A small sound classifier, trained from scratch.
Model: 7.45M parameters, norm rmsnorm, activation gelu, layers 6.
Rows from block 3 of a small sound classifier, named by matrix and row number. Rows with one number belong to one neuron. Each number is 500 + 50 x the weight over its row's rms, rounded and kept within 0 to 999. All counts start at 0. Numbers have three digits each. After the name is the row's rms in percent of the matrix's.
After each neuron's rows are labels from the 100 clips, of 14848, where the neuron reaches its highest value: "strongest on" is what is common among them. Only what is clearly more common there than usual is listed. The data: synthesized solo parts of chorales (CocoChorales).
# fc1: MLP up (model.blocks.3.mlp.fc1.weight, 1280x320), inputs 0-159
# fc2: MLP down (model.blocks.3.mlp.fc2.weight, 320x1280, transposed), outputs 0-159

fc1.291 110:502545400495465473505553488489437556543528410563460620455484559449496519514498477565547545553518503489533549532405487483616510497479529522484435505514460474500442604515518473480419501533495456457413465493581477448563459466480462571520474423491572534515479545518518375435417432515511500492567526519595494492500506599520441470511546570494486468541513523602523392533483506513562452483515455476473492456434529489483521469511533544384583548486555514545502483550532562598564518399601565
fc2.291 105:507478583454478519503477572538459516502483504531489480611549517533538526431455516519470525535476488542594477412567513562505551541433509516573503434432487419338546531477397511488482513570501550430487506461406531459453490547513501579599472498549439555519539443557509520535524512541462483497573562523513484447464458441437477442523461460553538505503545421542448450531420573452419480426466447392487448529447493409482431547491428445488520386470560547503625566524557582485497465551427506
strongest on: violin; note C5

fc1.757 111:486475519484450512487391488490519591447565607528485467567428528414543525378459552488431435497479540469588511486548533452522500509502379518472546465530503456512570509520476497407607472560533511408492489446633464519533451498560555368507481455572510450544507444469564519522542491527533546515437441474462438493487449486459513475496546554489419461445471532522491452468614524511523460478522517505596466537498594416502523486448552498513528538545420479482518501470447529551417459488580560
fc2.757 111:418514449489537530552568530573466588581504536473477484430466623492536572459568513534477423464536517407587556640476525553464442460538502520641493484566450600563447590470547439534482502479409494496509535509449521515458517469479446483479539560456506546397511462538525465553556465493532481454463498482479490517539549463585456512481384476394584491427466508441469505521483478517485467515561549456436451392371517519529526399442479534515467490542517455531439534478495483467458525467553572
strongest on: trombone; note D#4; note F4; note D4

fc1.373 103:589485476503501529472519519544474455492549556407370487431518504526463549466472505436473531458497498552506458543510470521474436495544478509526575487493449414459458470488461477504516487529462612544493430585494490484476514459450487404493512536530598521523449500480531512503529502594497512573446460536596572484528508531487527518521564479481517499533476542494517558483589583519425465509423543484463435490536481516561643492574496421519497470578361473516421472455511521542573511483467477
fc2.373 099:533537424493415507537503581481488464488514552544535497446564466532499445452500576531449398580595505527487571416628522549435551425456582474533507459495534469487562490452492453507466452530531514427551527473542586557416508543429492447468547434601442471458527489530508530463475437506372542445501543464485435649516567463419404514567457470511498459444519510531546488482542512514523479463436466433494608505438573463459461542470544439490482546452406508457545567489386459535558506434573533
strongest on: violin; note A5; note G5

fc1.294 109:471448512562498532443483425547543453448488445491441519523519654516449531508557542449504586408442552426485508538491571546536482510484503450496426524497493528475499501557477462414516495523494497519529540548520468449571530455435568448469417539376451519528480478454467536510452467530450503401466541491506445549420437515538614423526425532522518546506531536489459413583575500442510645580510511520490454439461449581472571497552510512476493509558573567484488493516459521485522578501458561
fc2.294 099:517491531517497427492622419501541510456553445570476593538479451458520426510442512522479426507518479538588584436625472411540553402490527514483533507541525453534515524447525538434484588453494488436567519496467555458599495529521490469561544614648544443521430458547521446566501516523542499533507510489539359524505553521547440540446513525517500462480461545518543588498407473474493436519502564571643556574566533506511460550451549558523450451446508564564546512527594485447544464469474484
strongest on: note A4; violin; note B4; note A#4

fc1.492 087:452551537493595502408470327409477479492554515499406536366514396511457564494528491450473510545526580435566511528485562430518491464490517536495504514584593438523519485510513474466537456574486485435494485526506536549535468446514553533617557499611510406566475561567480473566435496565455618453568572516518463521475525607504508421486451460445467453545643528481531469525456552484541454529606607459556477421528541526565481536456456560401555470484532641579520434509489484456528468536569497
fc2.492 077:501520458554437524427468546581548519570499451499530479522527579436528494549438509517534493428519513533572554490471447603544459511498454437438519492448463487451442527537489493475496456592621446440501522422478521485495522483495517499495448461444432442469475359602581457484488557497439496537455555468556483405609500447492465538490501557507530444490421454508504455626387509493417587502472506485498441535502561388457490432506552429524451524547441493432496508580522537568457493445474412
strongest on: note A4; note A#4; note G#4; note G4

fc1.591 107:521574412544617542486527512579494434578494465568404435498505487464547465498484506470464551466521522529503480493448472577510548444417543534559445401516470458487458488453563534493586444517524558440579439474549409468515484537471557550523533505564400495472561468525498444561450442598498522474502581508541483512505444440476553491495456456499491527513535433485558477559497516538529478537580573554428445476543590476458517425521402499377455534475484478472530519619518431485593544501483530
fc2.591 108:518511461474508538526454454529474552479568531456517478600552470486534471542498447519454403425552444483551485576516486649459476515479643508458562565534528533616482497572484527474415475394590430468503562562542407571462441434449549472459425543468425576463420537562463503476528470500470467491463517496551542502604515443471563502588437543476461482506520535581540553507422469495467513492495516546483425464434521547465531499541499521616547593505447419496475495506571540491443574476463538
strongest on: note C5; note B4; note D5; horn

fc1.542 087:582515501532504527447500431485472470535532495468507412462514555542449420484428507544587466571433509548461490419447464522458584531442540572448487474478432455494546523558505561400513557490489393567595572451512436545571553410515492409471494538549547452437546514537442439474392431453393470449452511511441456448493557525521512439516549458520540492541514476497437391555484500541575365485437510552544536411524463468481492429505486479464482410391464516546437478548585505557600442598467454
fc2.542 090:506433454588457515573518521537470440523424499520502578505546442513390594522489469542518510472584442520476500429537499513541519517443598490512469503529571522483596561531606554539515497435528504509502456508521524440558452452532456521495509438436488532475405489534466512549580571546582461538503457384526491436493494520590458520449481496505591434448519447477483539416416544378465430425474442474507534529585472511506512444531506427510561553486431638527543497525537462511509604450489557
strongest on: tuba; bassoon

fc1.600 108:485435542518459516508508500482499459551508498605551637506514517484437551424427486556491558501504499487583478446514490517602463481526516567540499495549500479539491617513465485547457448528440474518447537514521463446500484499457543545589482550515536453522537573464474469524503477476452478402525454513487551489537545592433483497543593500552364408552511535628451475481445527486450527423435492359589467483507412463458568456526558582413566445520448474477494529580575546547567498464496566
fc2.600 096:499442478543469518382501520448509532460508476537576460516492621492472548526515515427537482545538444547517412501573480525485530487524517526488549547526563438477460512513452534486526542493422511538495499554422590423534461594526431531481503515530551534521426487491568496526549449559484447489580516658496600508509439385544503550511430497508481563469573433558487427565564444583542444507553547527456521496457497459507445567428442548584609484410470487514602541394505538478486483530506370
strongest on: viola; note D4; note D#4

fc1.287 111:409554462629515374440505494424513463446599558541454474513603500424478437492494450566419552503405470581469566487534490422580447510555493549594521482495485483417515543510453568368476448458427515471492519500506561551485437463405490485501524474469593458565461466543437514485494540466432524478535535502480452551561498503508507492449462596512408464525459436569482510399554441494544485471552443495463518468522520374568476503382504434516411452469502525428410503468535541490543503495552492
fc2.287 098:549476560436598518460448499517511516497521564544526411408478545463528518515424405517585470526564541526548553530474608511432350429492441459575534527561467641588478518599528505539471554541461469517487457574521439572540536461486501480466450533462492449504492545430430534429585496562480484453503484368509511457475510528450355550526455502599527522524481487588502452519487419499498500539524542465556554404466473547521493537596485497431416467535395486439416467549450538573462545522522527
strongest on: trombone; note D#4; note C4

fc1.272 084:492496504522534577482585436457490482502605434481458494453511536554518447499442519497389483490444463532462448498523512445495477506523473527477525591554507443529443520561502516462634511549527584482509468581538530556587538556482483415542496493585606364581452489645528394494473510592466538449551533517507545457503438477507512441548464518484518530487549417486441505525471497503464476559537508434472535525499533498565430502527514528432512553553547601468508488502553487453406489563458449
fc2.272 072:493549481508505507526491468573572515488429466497440520490508511499572504551541468514515480471578509554606508475415535514574476523376489456436481530435460474465565499534485543473486479516675422411499507436500395357465529407455463485522517448475457556505474454497507498457460580466413534491483566476504432409578539449469507480420425529477492401519519437513529482597459564542435516486524508463461455452464492392508526447482542472515503494480419449521395460563462487484524498446456550
strongest on: cello; note C#4

fc1.85 095:526468530459581505496543505464368481472524506602499547470507511568541449518487504585516426520463548494455454520396477431502516588451412472459381476393511578488528490548522474508484579511455525474550481380419472467521511476506549545437582528449450507501529489562448513583588484597517419502490394547409480510515522462476558541551453420506517525521533583508471542374518485392486549502540459525565511503532462435466464483447464489450440479484543528476497485553508502487519557520575511
fc2.85 113:491498513466521426492446530549459540483542474393505494507480452483528513501493448602553494491447447494526553543365512496593532484484483495574498499477550404497412426487415464494502561517483495475553453548491448424506557572517453530506516592508549484571520496431447526592472487438449559472501532447529495437528483460551451545490494547569503503576435501474545593452463477550570387490503485506449559594539384503531544504492560579476485608513551595524501525484556500474460462438537455
strongest on: tuba; note G#3; note A3; note A#3

fc1.723 106:428506447422495528530540566483394501463421501517467418412460595466487494487464575462572471459556530561475475559439532413484576506470535426461512508539452546428449427560454453557618506438524455477526484549481464461453401491478485528509583483416548535500456573511552496502534499505525586544464562516396482378567531390532522481596508549561485438529448526470447493458416553533496556579522438519484523477430544454395502492404471431507469546464490464508548565390444546486458453462448515
fc2.723 102:506536469525428596454482470500524422482542471627473471579545576550523533582514531470588551428527575588536465478485469496549379500486536542440576546525427458564462495432556476531566448534512481505512555562542465536522362507508537477473485432452450546481389425457540487554465494551577513455529463498498414480451494505554480573469587497515473440545534496543401520583490535532467490506467482527428410570560460555554520462543529466517516414413519485639485486596533518454519577502528482
strongest on: cello; note A#3; flute; note G#3

fc1.138 102:519392514558481447511477545531539504494509493564509519534461427525528512560415465564517442603518469533461505460403436541516521584500552484463477526603376498459455445476484415425501440509386673493558489478540551595624543527503547472491509441497464529477530529561556479507423520445433431518515500563451479565439526518563528515468473485414492610528627484393509511538455516549610523581523458606469564511404607479540525493435503507518533516623447463492439625446546502484502552547526478
fc2.138 089:500507427563576515545525533456471548409481455389508485507548487480566473469457446485493540572445580360479455583589475518493465434507522499493571365449533448493475541486469544504467522454391445522500432591497479553485577564556567461452610485503436535514523545438528460498534456464451490515472490586576535470552454501489577457612487516516519509576432504520448541496547527498477521428537484486475419485517502469550498578554408407532510506570507561546502385440461417525478480532511533
strongest on: note C5; trumpet; note D5; note D#5

fc1.597 106:422520486568530529473497514541482528483568533477523415512516534446453437599464447420446418451545463539517470555422641417455477524417426599488489500536486498540448540491488483477558490352541505443490465508465562473492514519505572441541564475441494497498523550499521558525533578625468445443432492522510556443531497472552555556408426542492486482486455521414523485537469528419544547444432509469475499472416453402519480448551512528511520531446437504531485499571454451479521448541532536
fc2.597 108:469565490494568507612469519603536434374398436582476598539507538493585487440515543488433476467476596372466548577432457536475549465503607505527402506501446492463472518496560496601517438472567594481509497516489517397521523595569473472553428552440502439495501572509479499519491470458471481567529534533489505538462496568434504505480531622536466530443508533557548515450454469501476507538425368501420577561496385422493430436436524471503563492478520519547534514535500481514543521529504558
strongest on: violin; note C5; note C#5

fc1.481 106:542483523487499538521514442522537541446604495483486485466537476464485493549555474445509563567527437527452533522448460475515540551531599515485590440532484523458533460475408437496491545507497601479537466533515534528569501508564580394645488495564503500514523482491496520407538592525404491572533478523451491459462407596425516576479513545551429446506556640545483533528508596425454539371522538548503524577555413384527545466493489510458441481467420524542352519529541520540422414536598486
fc2.481 104:483462486526460513579467538448467584478466503469569559593492601599428546527538549459557583540620499444532562439525459575443525460474487590552460447554506471536533552518501530483455505528474451545577500621467582556397421501475478505488539525432567467471579538450520539519530522420493539408459451562469493525523433523577594476470465485482492503458550458462519558459544526510552474482537451482432494526457520535404567461463561451476434498522480475453496542543512499488446551505386556
strongest on: trombone; note D#4; note E4; instrument: bassoon

fc1.18 098:487560471422598556534459525470424537449519478506504506490549600601494485515467440386483450532505536498440586486446518427447524509526514518442532474383468443507523385461519492476533481474429648454475437489532539476534509454549452503492529436451507458446456573472478540524467474440540462424426509536424554504453509569528539603480486545489462473524497529508565468407443481516625402538477514524470413446426473483393572471435445437481492541591404521484447445510501442486472467460529487
fc2.18 105:513456520561506451538576536566443504519531465508558543514493536474521489509478496558533481502469499400488477433630570505478458455494443558537515540530516444552521450445572531440628538415474468494527491526575464519534476451471488431565554464509498547564499500476485491540509537484582444495485473441501474568421464485551446495399481350541415504397468535509472486493406580526472389479621479526436508547494423566652439457469484511410508444541486506508481420385462492493539550577398490
strongest on: cello; note D#3; note G#3; note G3

fc1.701 092:473527475484560515489518477506465478474616442563474508486560508525532530481450516526462466506524548518412569463583547513430484472546617445503539578416557488509440434546409544447421576466458542542432505527385625495491527444464430448563513511600524470484459445561465501449487423479467404467477470550510531520517506436459534521431511412580456489550517468459521495514470406459504527526519519554474447365466534434511444520515558432504479497513445564534453484405561481547513454546523445
fc2.701 091:443475518490440481544512483559444530487509515419563486499562562469470542503521520530606534644487497567505524551486587404543506532495481405544555504597631532586510438462484404469490508529436467516555490573477517567498562432467465485459529494380451436537484516426487575497524575480520496407542355524530489512420401474489460545424487505608515512462492471560488526437462550422523486483539538634422620447477503533454484518489471471454549526515456464565549565493365490520480525506408497
strongest on: note A4; clarinet; oboe; note A#4

fc1.234 111:534466587468531503471498481562481514606519579458519519494498529485531525483485517505440507500574431474563539569516531435467449509559519552451551501466492456556466443486524518572500433596563492439407404458484489521373455503532438512462500560579403375482399510457483479490450561412455457542495442482491457482546482529469529465410465466427502579445547502431521447436453467465454513496533402451498443456459561416428533477483535495502526497380528563531519394480541514549454413444444416
fc2.234 117:606550435507530502501509562540474479458526517537479486508409526491505493573495475567458489446517429442522523506512439496517572463560484584554534522533558416554445584457446484458554496486567486514526551451575455474547403539543517509459539561505522490416526440457592495543540501460609490453493486558460605488440463546530518416466554513442500415588434502455455486461488472460486524498544560502461497538514382532577563440549500517506608482418510542435480499465518412424560521431493502
strongest on: trombone; note D#4; note D4; note F4

fc1.120 106:490411533480510506573497494454486480442551505534458478483432462522571549532444521545501428456451468547428531493460559500614502449476482494569485539533566471473375497485582487545465519480471458476511609521532491512528438496449511355589522528504463472470526480543461533480405555467456474518481575500464491497475567422582369555570555492515488451452581432501507452490426533446460493511574530487517396534466436544478611543523538455499586526640513459537511499548490474529406500447535463
fc2.120 097:502458545543494449429494516467485467414497536488533512530581530443549493518417571574484482509546480532556444496452450555448448576534518489543577569476527483581585469567460453519495466515539477484480448516508486573460507488482453524516592554462486590472445521472612468396494493502559550414476435467509561587530519463463546588474506564590523467421448469534477444471543482602576555488583448518464520501394431429493459394427515525559524539537638531450486532496576563482486530520550442
strongest on: cello; note B3

fc1.735 108:573461561509546506521486495500527427464450513521439448445450463411507446576486455566547480566566447574499455470610477485519527442446578564464549401448458411499517523447523538537490474508431451419512509572622398477471585497556619511533472521605498518472536576404508441480500491608422544460542499504438475451564526424504524513468421519474494521519509506498572493507503505474455497558526576548511440443524478481513495551532468551462531500515498523547537492568492466495495543502568518
fc2.735 100:481529484501465579565511560501505568471545569474491431547529620553496437466449565600460436530460584508606484455484532546478418530550467515561469593558503461501471589564599446425529503469516467502479544497525475456548494400493428524516440458477603385379450466457521542508526504455428523505534557500519549439610508537457481591453471543442476507480478607481504546509435463532525442498473466497471479498475528543446497447465456517496552530371545487410513523484582553519433547483511496
strongest on: violin

fc1.98 090:492512483518427550518546563470453512538516509533467486511431576556553502480418548553627507444502510476520524442434545534453535453531506477401513437477446466530560439458449458470493592556443548544361443594537467511532547458459437474541448572547441489593509482434498446462502478395573486469524513459398444460545492488477504468456504610447499497439425576535494450453409449575487418522498498575549484454487447410456546604500576496459555491577553436500487477474501516429496428509561457
fc2.98 097:562533622458528525444510594470510478461465485532551531411544478571474521617537547451453522519403483470502443531611451392484483543596482486476481561433644532492531533555543521647519479514481552510502458554505466528487475589539459507538536437460403542527512550577552484566477492482457459410578502540439472546503508374479528528602472473537461440523505488574483478427508502607489447504525496519573513572498504576408467547558478530452489498503538510498550444498574519591475478646514510
strongest on: cello; note B3; note C4

fc1.326 100:423431476494460486512482543591559518515491581517525522574500456455391564477507571529550572537635464493563547509457553614488539547600461522510562420546493488552470464410514463498515567491534472450543539469491545511447510543550539498518431438514427580509505504529548522542526460553481510561548508476497440467489465533474586485437618602558552516624586444494466633478617573521511512536400541489493548461446564546495444504563496578482458531501510467454523468523348495464535478467478499
fc2.326 101:555459464547499491500544509544558513426545444598501451503520552447502513492539531542494517407461455503543572422505426500491573391467464479520560551507385590524519537554494463545541441466474401501455497525525445468481555484431459479522466553452519520406452406492554469531496531511528357473466450544465517405545512528591513433504525462401464391474509516480504494530504461507565522413497440479525499488449534522537462496520547512575431429340544479638488480505543547508450451466468550
strongest on: note A#4; tuba; horn; note G#4

fc1.321 108:535512660451525482602457517574470481497475510468536499551472444419554423479476484503469483513490489527518518532430485514540554603369550437397547551420431475518464475497544512550487526447522521525527517427425479540428505539466450516464445448490489440526462561454534535424435456468503521428465553446502449508523485479496575554511487425348521519545475518503521656447516530551523455515461526448551502458492513557517495455459541436398490429518550561583524564560447437487480452393537508
fc2.321 101:547449557531463512477511429494498478520564500537468498422537556485499431494537509430465548489480549370483419487642524512525489409634505617517541581486481621476443473524516582503506478488494437563519478584578500433473392444533469436504595485483527440506487443560508455550527538531512449496492501519513458576507428427472561414527503525443460481460574489473481388577514452455525542413472515536591505500471465491556461493515427528480491504497399528437577479479558437438537500518535529
strongest on: note A#4; violin; note C5; flute

fc1.246 090:571527391489443537435511523510552543468517502433566444393530500448459523433487566481481489536472448543544425495416496417480456494542430469525489546452490605514470519552490337468465505390490475461521510497432548427562484426462453516530543546498518444445555425439571519446550561597387483494411582560509558530459494544428483619458461562541477501464538519531439480533511550465477457475450462513484471452571496545495397486462545431559395529514519465500394462486518497440499395550542501
fc2.246 089:468477566496490659561545507488467560638526490413505520628505539610599476488532472498539515405574482477516529517676494487529478461498475533522466572464478450492381476525484540526528461497548497464488510462472451493396589510456543616483495547506554506480568561509496533483513492450417498507486501553532493508553527505457517497492433478476489547531571522453509559607467520486451475451503520576558546431451436515474464431490485490506476483513586534649502535561555473455452515532410526
strongest on: trombone; note C#4; note D4; note C4

fc1.605 094:491499484473476461511482447453537433666565491539547578526502560530593411404468417467515533429493574465444482570526551544564445514541490563476477496454463428445500512523514547559488544387449539442595493527489533438456545420594511526509534408530600487502455516466545539524570484404456404467462572550549543449579497440615530565516423514512422480507474451475474433528485516444602599477471456420606509484449449486530537429443559470512494582435503442450478457534551490495442520445435422
fc2.605 108:521535518528505522508518480439496492513463414419468449422421569515393403553545505511522531508490495488538504496543591444491602556458536471571530478573552560500520548480480501398513512466421564596493468419498477530503458526476496549548514571430527493497560500458485455492460501486502487517491525579491509507424506492661539386562489481500535482489454410337452521495552533557412520451475550552431494525548526541505488547515449488460557547459581531546485450497508498534481459435544421
strongest on: viola; note D#4; note F4

fc1.203 100:535445483537458504591575436431395487619504567454590542530504437578601507495472446501526487517509531524522579512571482479528485480513470516535510512487476527436432542453718555556480502463451435408574535535470424486475421541455543452499533464472515476463449468451494465530595482500462431435581479490445497562523540531462552564465562495544556501464569477506428440573437534495594551475424487525496507493469434522526511432430522645562524489547515479442516448490516507508460531412501457
fc2.203 099:529539451561505507506524618496533598431561548605497433439489453451499501512562563511431497521509514535525517469502518493448468510521567485555523550493466477526547483502599504526477581503478493476474517465478617463488505506446407443426461486521421503472497528475552567568503422469492487585539632530500433572435550531461520552453480484491471500463488507476514515493574496532426475498551544528575474477448477383416487484552441495507443476499566594569509483592434574415521543489620524
strongest on: trombone; note C#4; trumpet

fc1.57 097:506533479390560507484534557404490509503516542522616509595442488509450539365642560543506439527541498452516450466587520482482500609481444407496532475475471398501429398472618404399509497556475502473527516468444522534470496504405492552476575548465442470552445498500505482540505550496504515437400445495506416517505500413595515415480426425484474477470465498505475456530499536496534532453494534515481531463458528506453423504493511440482494475505542526498537475578454546450501506546502510
fc2.57 085:552444518447507482508475407526507427426527440559505569552476519518471498406494446505506457634512549508491470587509414461472449453511585448494576469468526509460544512479486512465458395469411477519509548513400491517474548552480498460523448553533614570518505412382523535480471565500585462495525645562556554494409570480495500576570413458438548509458441527555506425495547468436502498522517519416434516552538523531504475533514524397493441508525568456509569471430510574487515503516493482
strongest on: viola; note G#4; note F#4

fc1.276 090:425476521441543476519557536523575451462452549601555508484497487533502461517520648468493423519464483534473512513510468462492524471516546448473539575515544547573431436467544461569447524554497497473563476392446452527481454523483537502555515511534519463569428462470531461465470523501506522447459472538498469527460402443606515512529482517470479501422561490457508365590533498468485485538509461492455419449428418528466506529388488337552399526499485459491507548474513525466436509593501513
fc2.276 103:465461454449414444493488375533557552514502471516482423513594548411459462560494494482496524450379474461520442522489517476548626444470551608441595439446460488427490558476493559515441505527563492590507493498621450490474487438552463545540537507512484483559456525571506480435526589496570544500544539431488547472462432397501542490493456426509435522440535526567515480624452500506548432496459449362445474576524495494552515533569492582453541626529482505529433466532505581502435518505528457
strongest on: viola; double bass

fc1.638 103:547470526515505529473550493410449514480552482431488432508483503598469468474519547497438535467524554405496535609592661519354477500478568510366438458513544469520521429400495523457468527583464497498536421463478486489536499453529544502512545528528506532574547540494567423504504521422476518449486434557559455584570479572457542450532518517484529546514506497438520521540415501493525464434568560549482463535553567499434472609459514541445541501480443469421501480478461470464452413479569567
fc2.638 094:420432451522466437561444614409531523487445553615520493462458536505506515433488458477548495567489478508478511464438465537567530591583511502564452549545466483536444552543442493536475451539480561517555588499564497507535518580523430509489503440481541456423482447550529451463461489486571522411490539606462575433539588404556468504437554617415549402481497553466501453490483468527434465478437507431556477438526447554534567463487452509543496500501520375526521461464552511521578518483488457
strongest on: cello; flute; note C#5

fc1.501 096:556508520515509486490502471472579436582474476549591503489565489515464397488518434502428564519548511444517537456571437461451479544501520509424534507422582502441455443467524425555460517373455460449543545505489518522526455423475497562480489497544558483490452518499519549539492478499429485495529421424453488453571445390592604520531452418526527476501543472481456345536477513488425502543447438479539527488450530515534460394473532422552469578497532486527493491450426553555526566427434480
fc2.501 106:400543525478559539463547483463484529522567446488523474496555559434530503508481529539469482468467533427443441565542473410489499474418512579457498410576502432539446505430470490480448542500556628505501439446493501385511487514571457436441531575569504481506450511509443407557476591537566485524480402548510537403427455646583548483557448493456474505427554450436462465545559504526420571502565429430426475491421485476527483463470455575469539521498562559393484497490459449473501458506465466
strongest on: viola; note G#4; note G4; note F#4

fc1.755 098:537570489446607421526508441460459405503437613481569534492544510495442490441465527599496472542557484437512527513558418540451441591511442404467580523434449405485527506400551439525470500579488534408461455483455476511438483435498499549506564544532597521517474445456528485564445442446583500481471452522569467487467483521550529507530427498444495510409518426475512513450476517446555580548513499531412478478419338450470397521522553424558551457516421416480548554543488528496505511640423425
fc2.755 102:476473567480466489524495474531506489505492535606479516580464449542560422487530550510568440491484513491454581552577492533542516515491482503495514501502479431458491532445468499573498456490533457446520514568515517538511596531416485508551498505590538485611483606510545564467548455555545471444554527591452517494389399527459508457567546551564457523525435538580531381494515513486524534516470520414451514573493526484483448512453453510479480438488629590495514520522543654488535514477539571
strongest on: viola; note G4; note G#4; note F#4

fc1.282 095:559482524495422449498531467507509410585504407543421516510450572463441442510455465553481535497506557493546427428463511506609435412472510454545480651466470552546531513506459451593470458463479512478500437478418518470494471478543521468589392516494433533453486486490588478519447404525527539409520429415580399555552563539421579461512487479557523494533529494483513492399482467525489440526601492499535539482495468536421596578433561370514402499475441475512593458490504359614559548494489453
fc2.282 100:469495532578568490499485660471489495486495458408443536536545473600518626499457511512559504533422489429552465529426548425489544642497511529451461471474479555446456547542533451495491505516478538572501512455527368357464564546391482383504454488476549458474555507519423421548540467593572490420465466537573479476482453513476490453458573499522420497513441469476505516599527495540476469488527497541537515490469471533531511435517459506487520478560549664456399478500593487541404508430546530
strongest on: violin; note C5; note A#4; note C#5

fc1.697 101:488535508570495529458537525416559449549583518533490501545583541464544478426444483509622555524451537504423506550502491531491420474467530483459539353469605429468611439393425481542504491467396424471482558525558577406455556428512520484494501591497510541499426598455447515496521465465511613584539511517491479452424545439549515536544444463513583434543488521488478492478524527513518505543453524479475515525518553486579558530560580523553416463450535444456513464558514458507492561473489469
fc2.697 107:429492501472520463463531430494487473537585472501490455497468541493547432551438477526511555477444473508460483559477446444597494456496432660510546389513528532525500496498492523533500574426550473545461438499488595425475497478462466481460522625479512393510526443476426511572450356495562572435500482505471495566515497502615477502514482518520462577585525522527500490479534457473520487452577489410476502487544434487488520388447493546427458636546574522484480480533552479520472517455476427
strongest on: tuba; note A3; note B3; note C4

fc1.280 093:397499422553491474490456436600504464485369508499519442471543465433491563511540436497517513505530510491499426450502551538530442436507586489510609400533476588525522429459527451486532519514465437537552444425516413494557489590486505542443535540584509503476499373385488473454543554556558425413461552439530448532437543436523567425460509553466511488480503501479503460492538558475534529450505413547502556508473461466470495612511507536514535485480467482533647498533503507423476572486457382
fc2.280 095:491402437594435483458496505531520475441468389387524488532492542476460521474438528452377459525554483505436488604495475473429429527584544457463446594589503545538493508472429489528524537527442613406545475582473495554462487483519435489450439506527543481487549579489509459521454382490517507555520483478495498501498480512548517430523571498630522571467552542512586518441520530554533454540538497517493562515490510486481503602495516541613533540478540524592495500547541534426475452427541448
strongest on: note C5; saxophone; oboe; note A#4

fc1.606 099:468570488458426463473507471485496455562486519550454471328487467548528425502516408474471508548477448495500415568450465512443481587461475412455502482516581385512542419430481463565535488532437529505464520533604497595526390480546486452543435458568619385523528547459576449534521484551495537466590563567564543594432515468522511512536457624460494503480529453558500431606433523424476565556551478516545442538538498504423534543504546532565539520436565442474536428510554461415480433562535546
fc2.606 099:439443402564421481500470530497551547602527524524478486632459576487487399543471522572613489523485490542560536447597499612524554478461516453516513500410447546426466552556430481499480420515619443572478532529529358458560537471472544550575598550485461508462478481516544538391478527467442536497517455510469477354537508457437447496497445500468561431533493533470483554522435496484404513474378460493539547438472513520461472482432442509428544513485534453442490484485435586466494518467587414
strongest on: cello; note E4; note D4; note G#4

fc1.230 097:530486540527500473478566484506582438549611483471455512403498482434516508461490502487468442530428466449436407618515514365480599482468483472453424481514543491560408450540510534539526541455485494516491476513490489423475578461411438429468407516531509404548498523530532490538511483554529489417525499466462548432480487441419429479483460422486588448510529448503394558632424592505474454540464500521483453539523390518509435572508534437471528538608486468563469490518475415569501432537428467
fc2.230 096:472534535539492505572541494507489513533517589490466607492545465461426500369535563600457509513523474579452486304498424431498474423529489526483530462547544554417484458559501427472467494506465422503562470574494570470528525495450453484481496500581480540530417567438441490404472538496385455524449458555563460572424504542514525522515552394492447510462450544506538484551520488458613484530517463517484557455391596522497534481522536499491476530494541548547470530438536531559455603511470581
strongest on: violin; note G5; note G#5

fc1.582 103:492541406516417578539530481513444524500566502510491503479538474526510496562505529430492472472472605534535497418509560448484504506481500528446413548490464601531579576521434408467543524539463516398510380504575618497478531481531458431503497566431484475409513432500515546448481550598520492504499512554547494478489427498451506586527551558484466461479548472432409455485541495472482490545502471444556517460569458461425462452460571578553474532461603534582556517541454454440460491457540425
fc2.582 092:438525474499505491438530532497547542485488469466572515483440549500502449552550457531498469483472405534485489541654454487526453500476511537533487556469517553479444459551507387524482462475497482504524580510605479495416518475487487445480522546409489492480539533513561531532452580498551599524517570491474510448470573562493479446509482518497475506482573463486437487563437565514470488463437541540493550489435474567600469470484423512542450479562449579468548538568495483502560436541498491
strongest on: trombone; note C#4; note D#4; note D4

fc1.190 101:524534503546433546538555540537600555456572423410558466563435512534540438441564467475517577578464492490563596494492573474525482488505484487552563452559487490453490510544485462519500520391542448508503523533548428433375500502438531470505490470476572510560554517493584563527546515569465455509530458554460527565552480480453515491518493516501457414503554516459474502564462596523536573495507587514558564539545537501521547556404536485466469516632488416450477510500576487497489549502434481
fc2.190 090:562544490480573398470464472527446512461466527604526506450436485512420446498452533470521427468525551608570525472494559511481519480579468550562487565466459518510550475486527506419415510549476558465513462535446566540508456546580484580529445601576441471528419469475465480515505523454524556513389524544475454490488474591615514505479464460531558525428450479547521492434534487472500537502529442488537478483514616465579415514541581508425471520444435490572540537480454513443538447506495408
strongest on: tuba; note G3; note A#3; note A3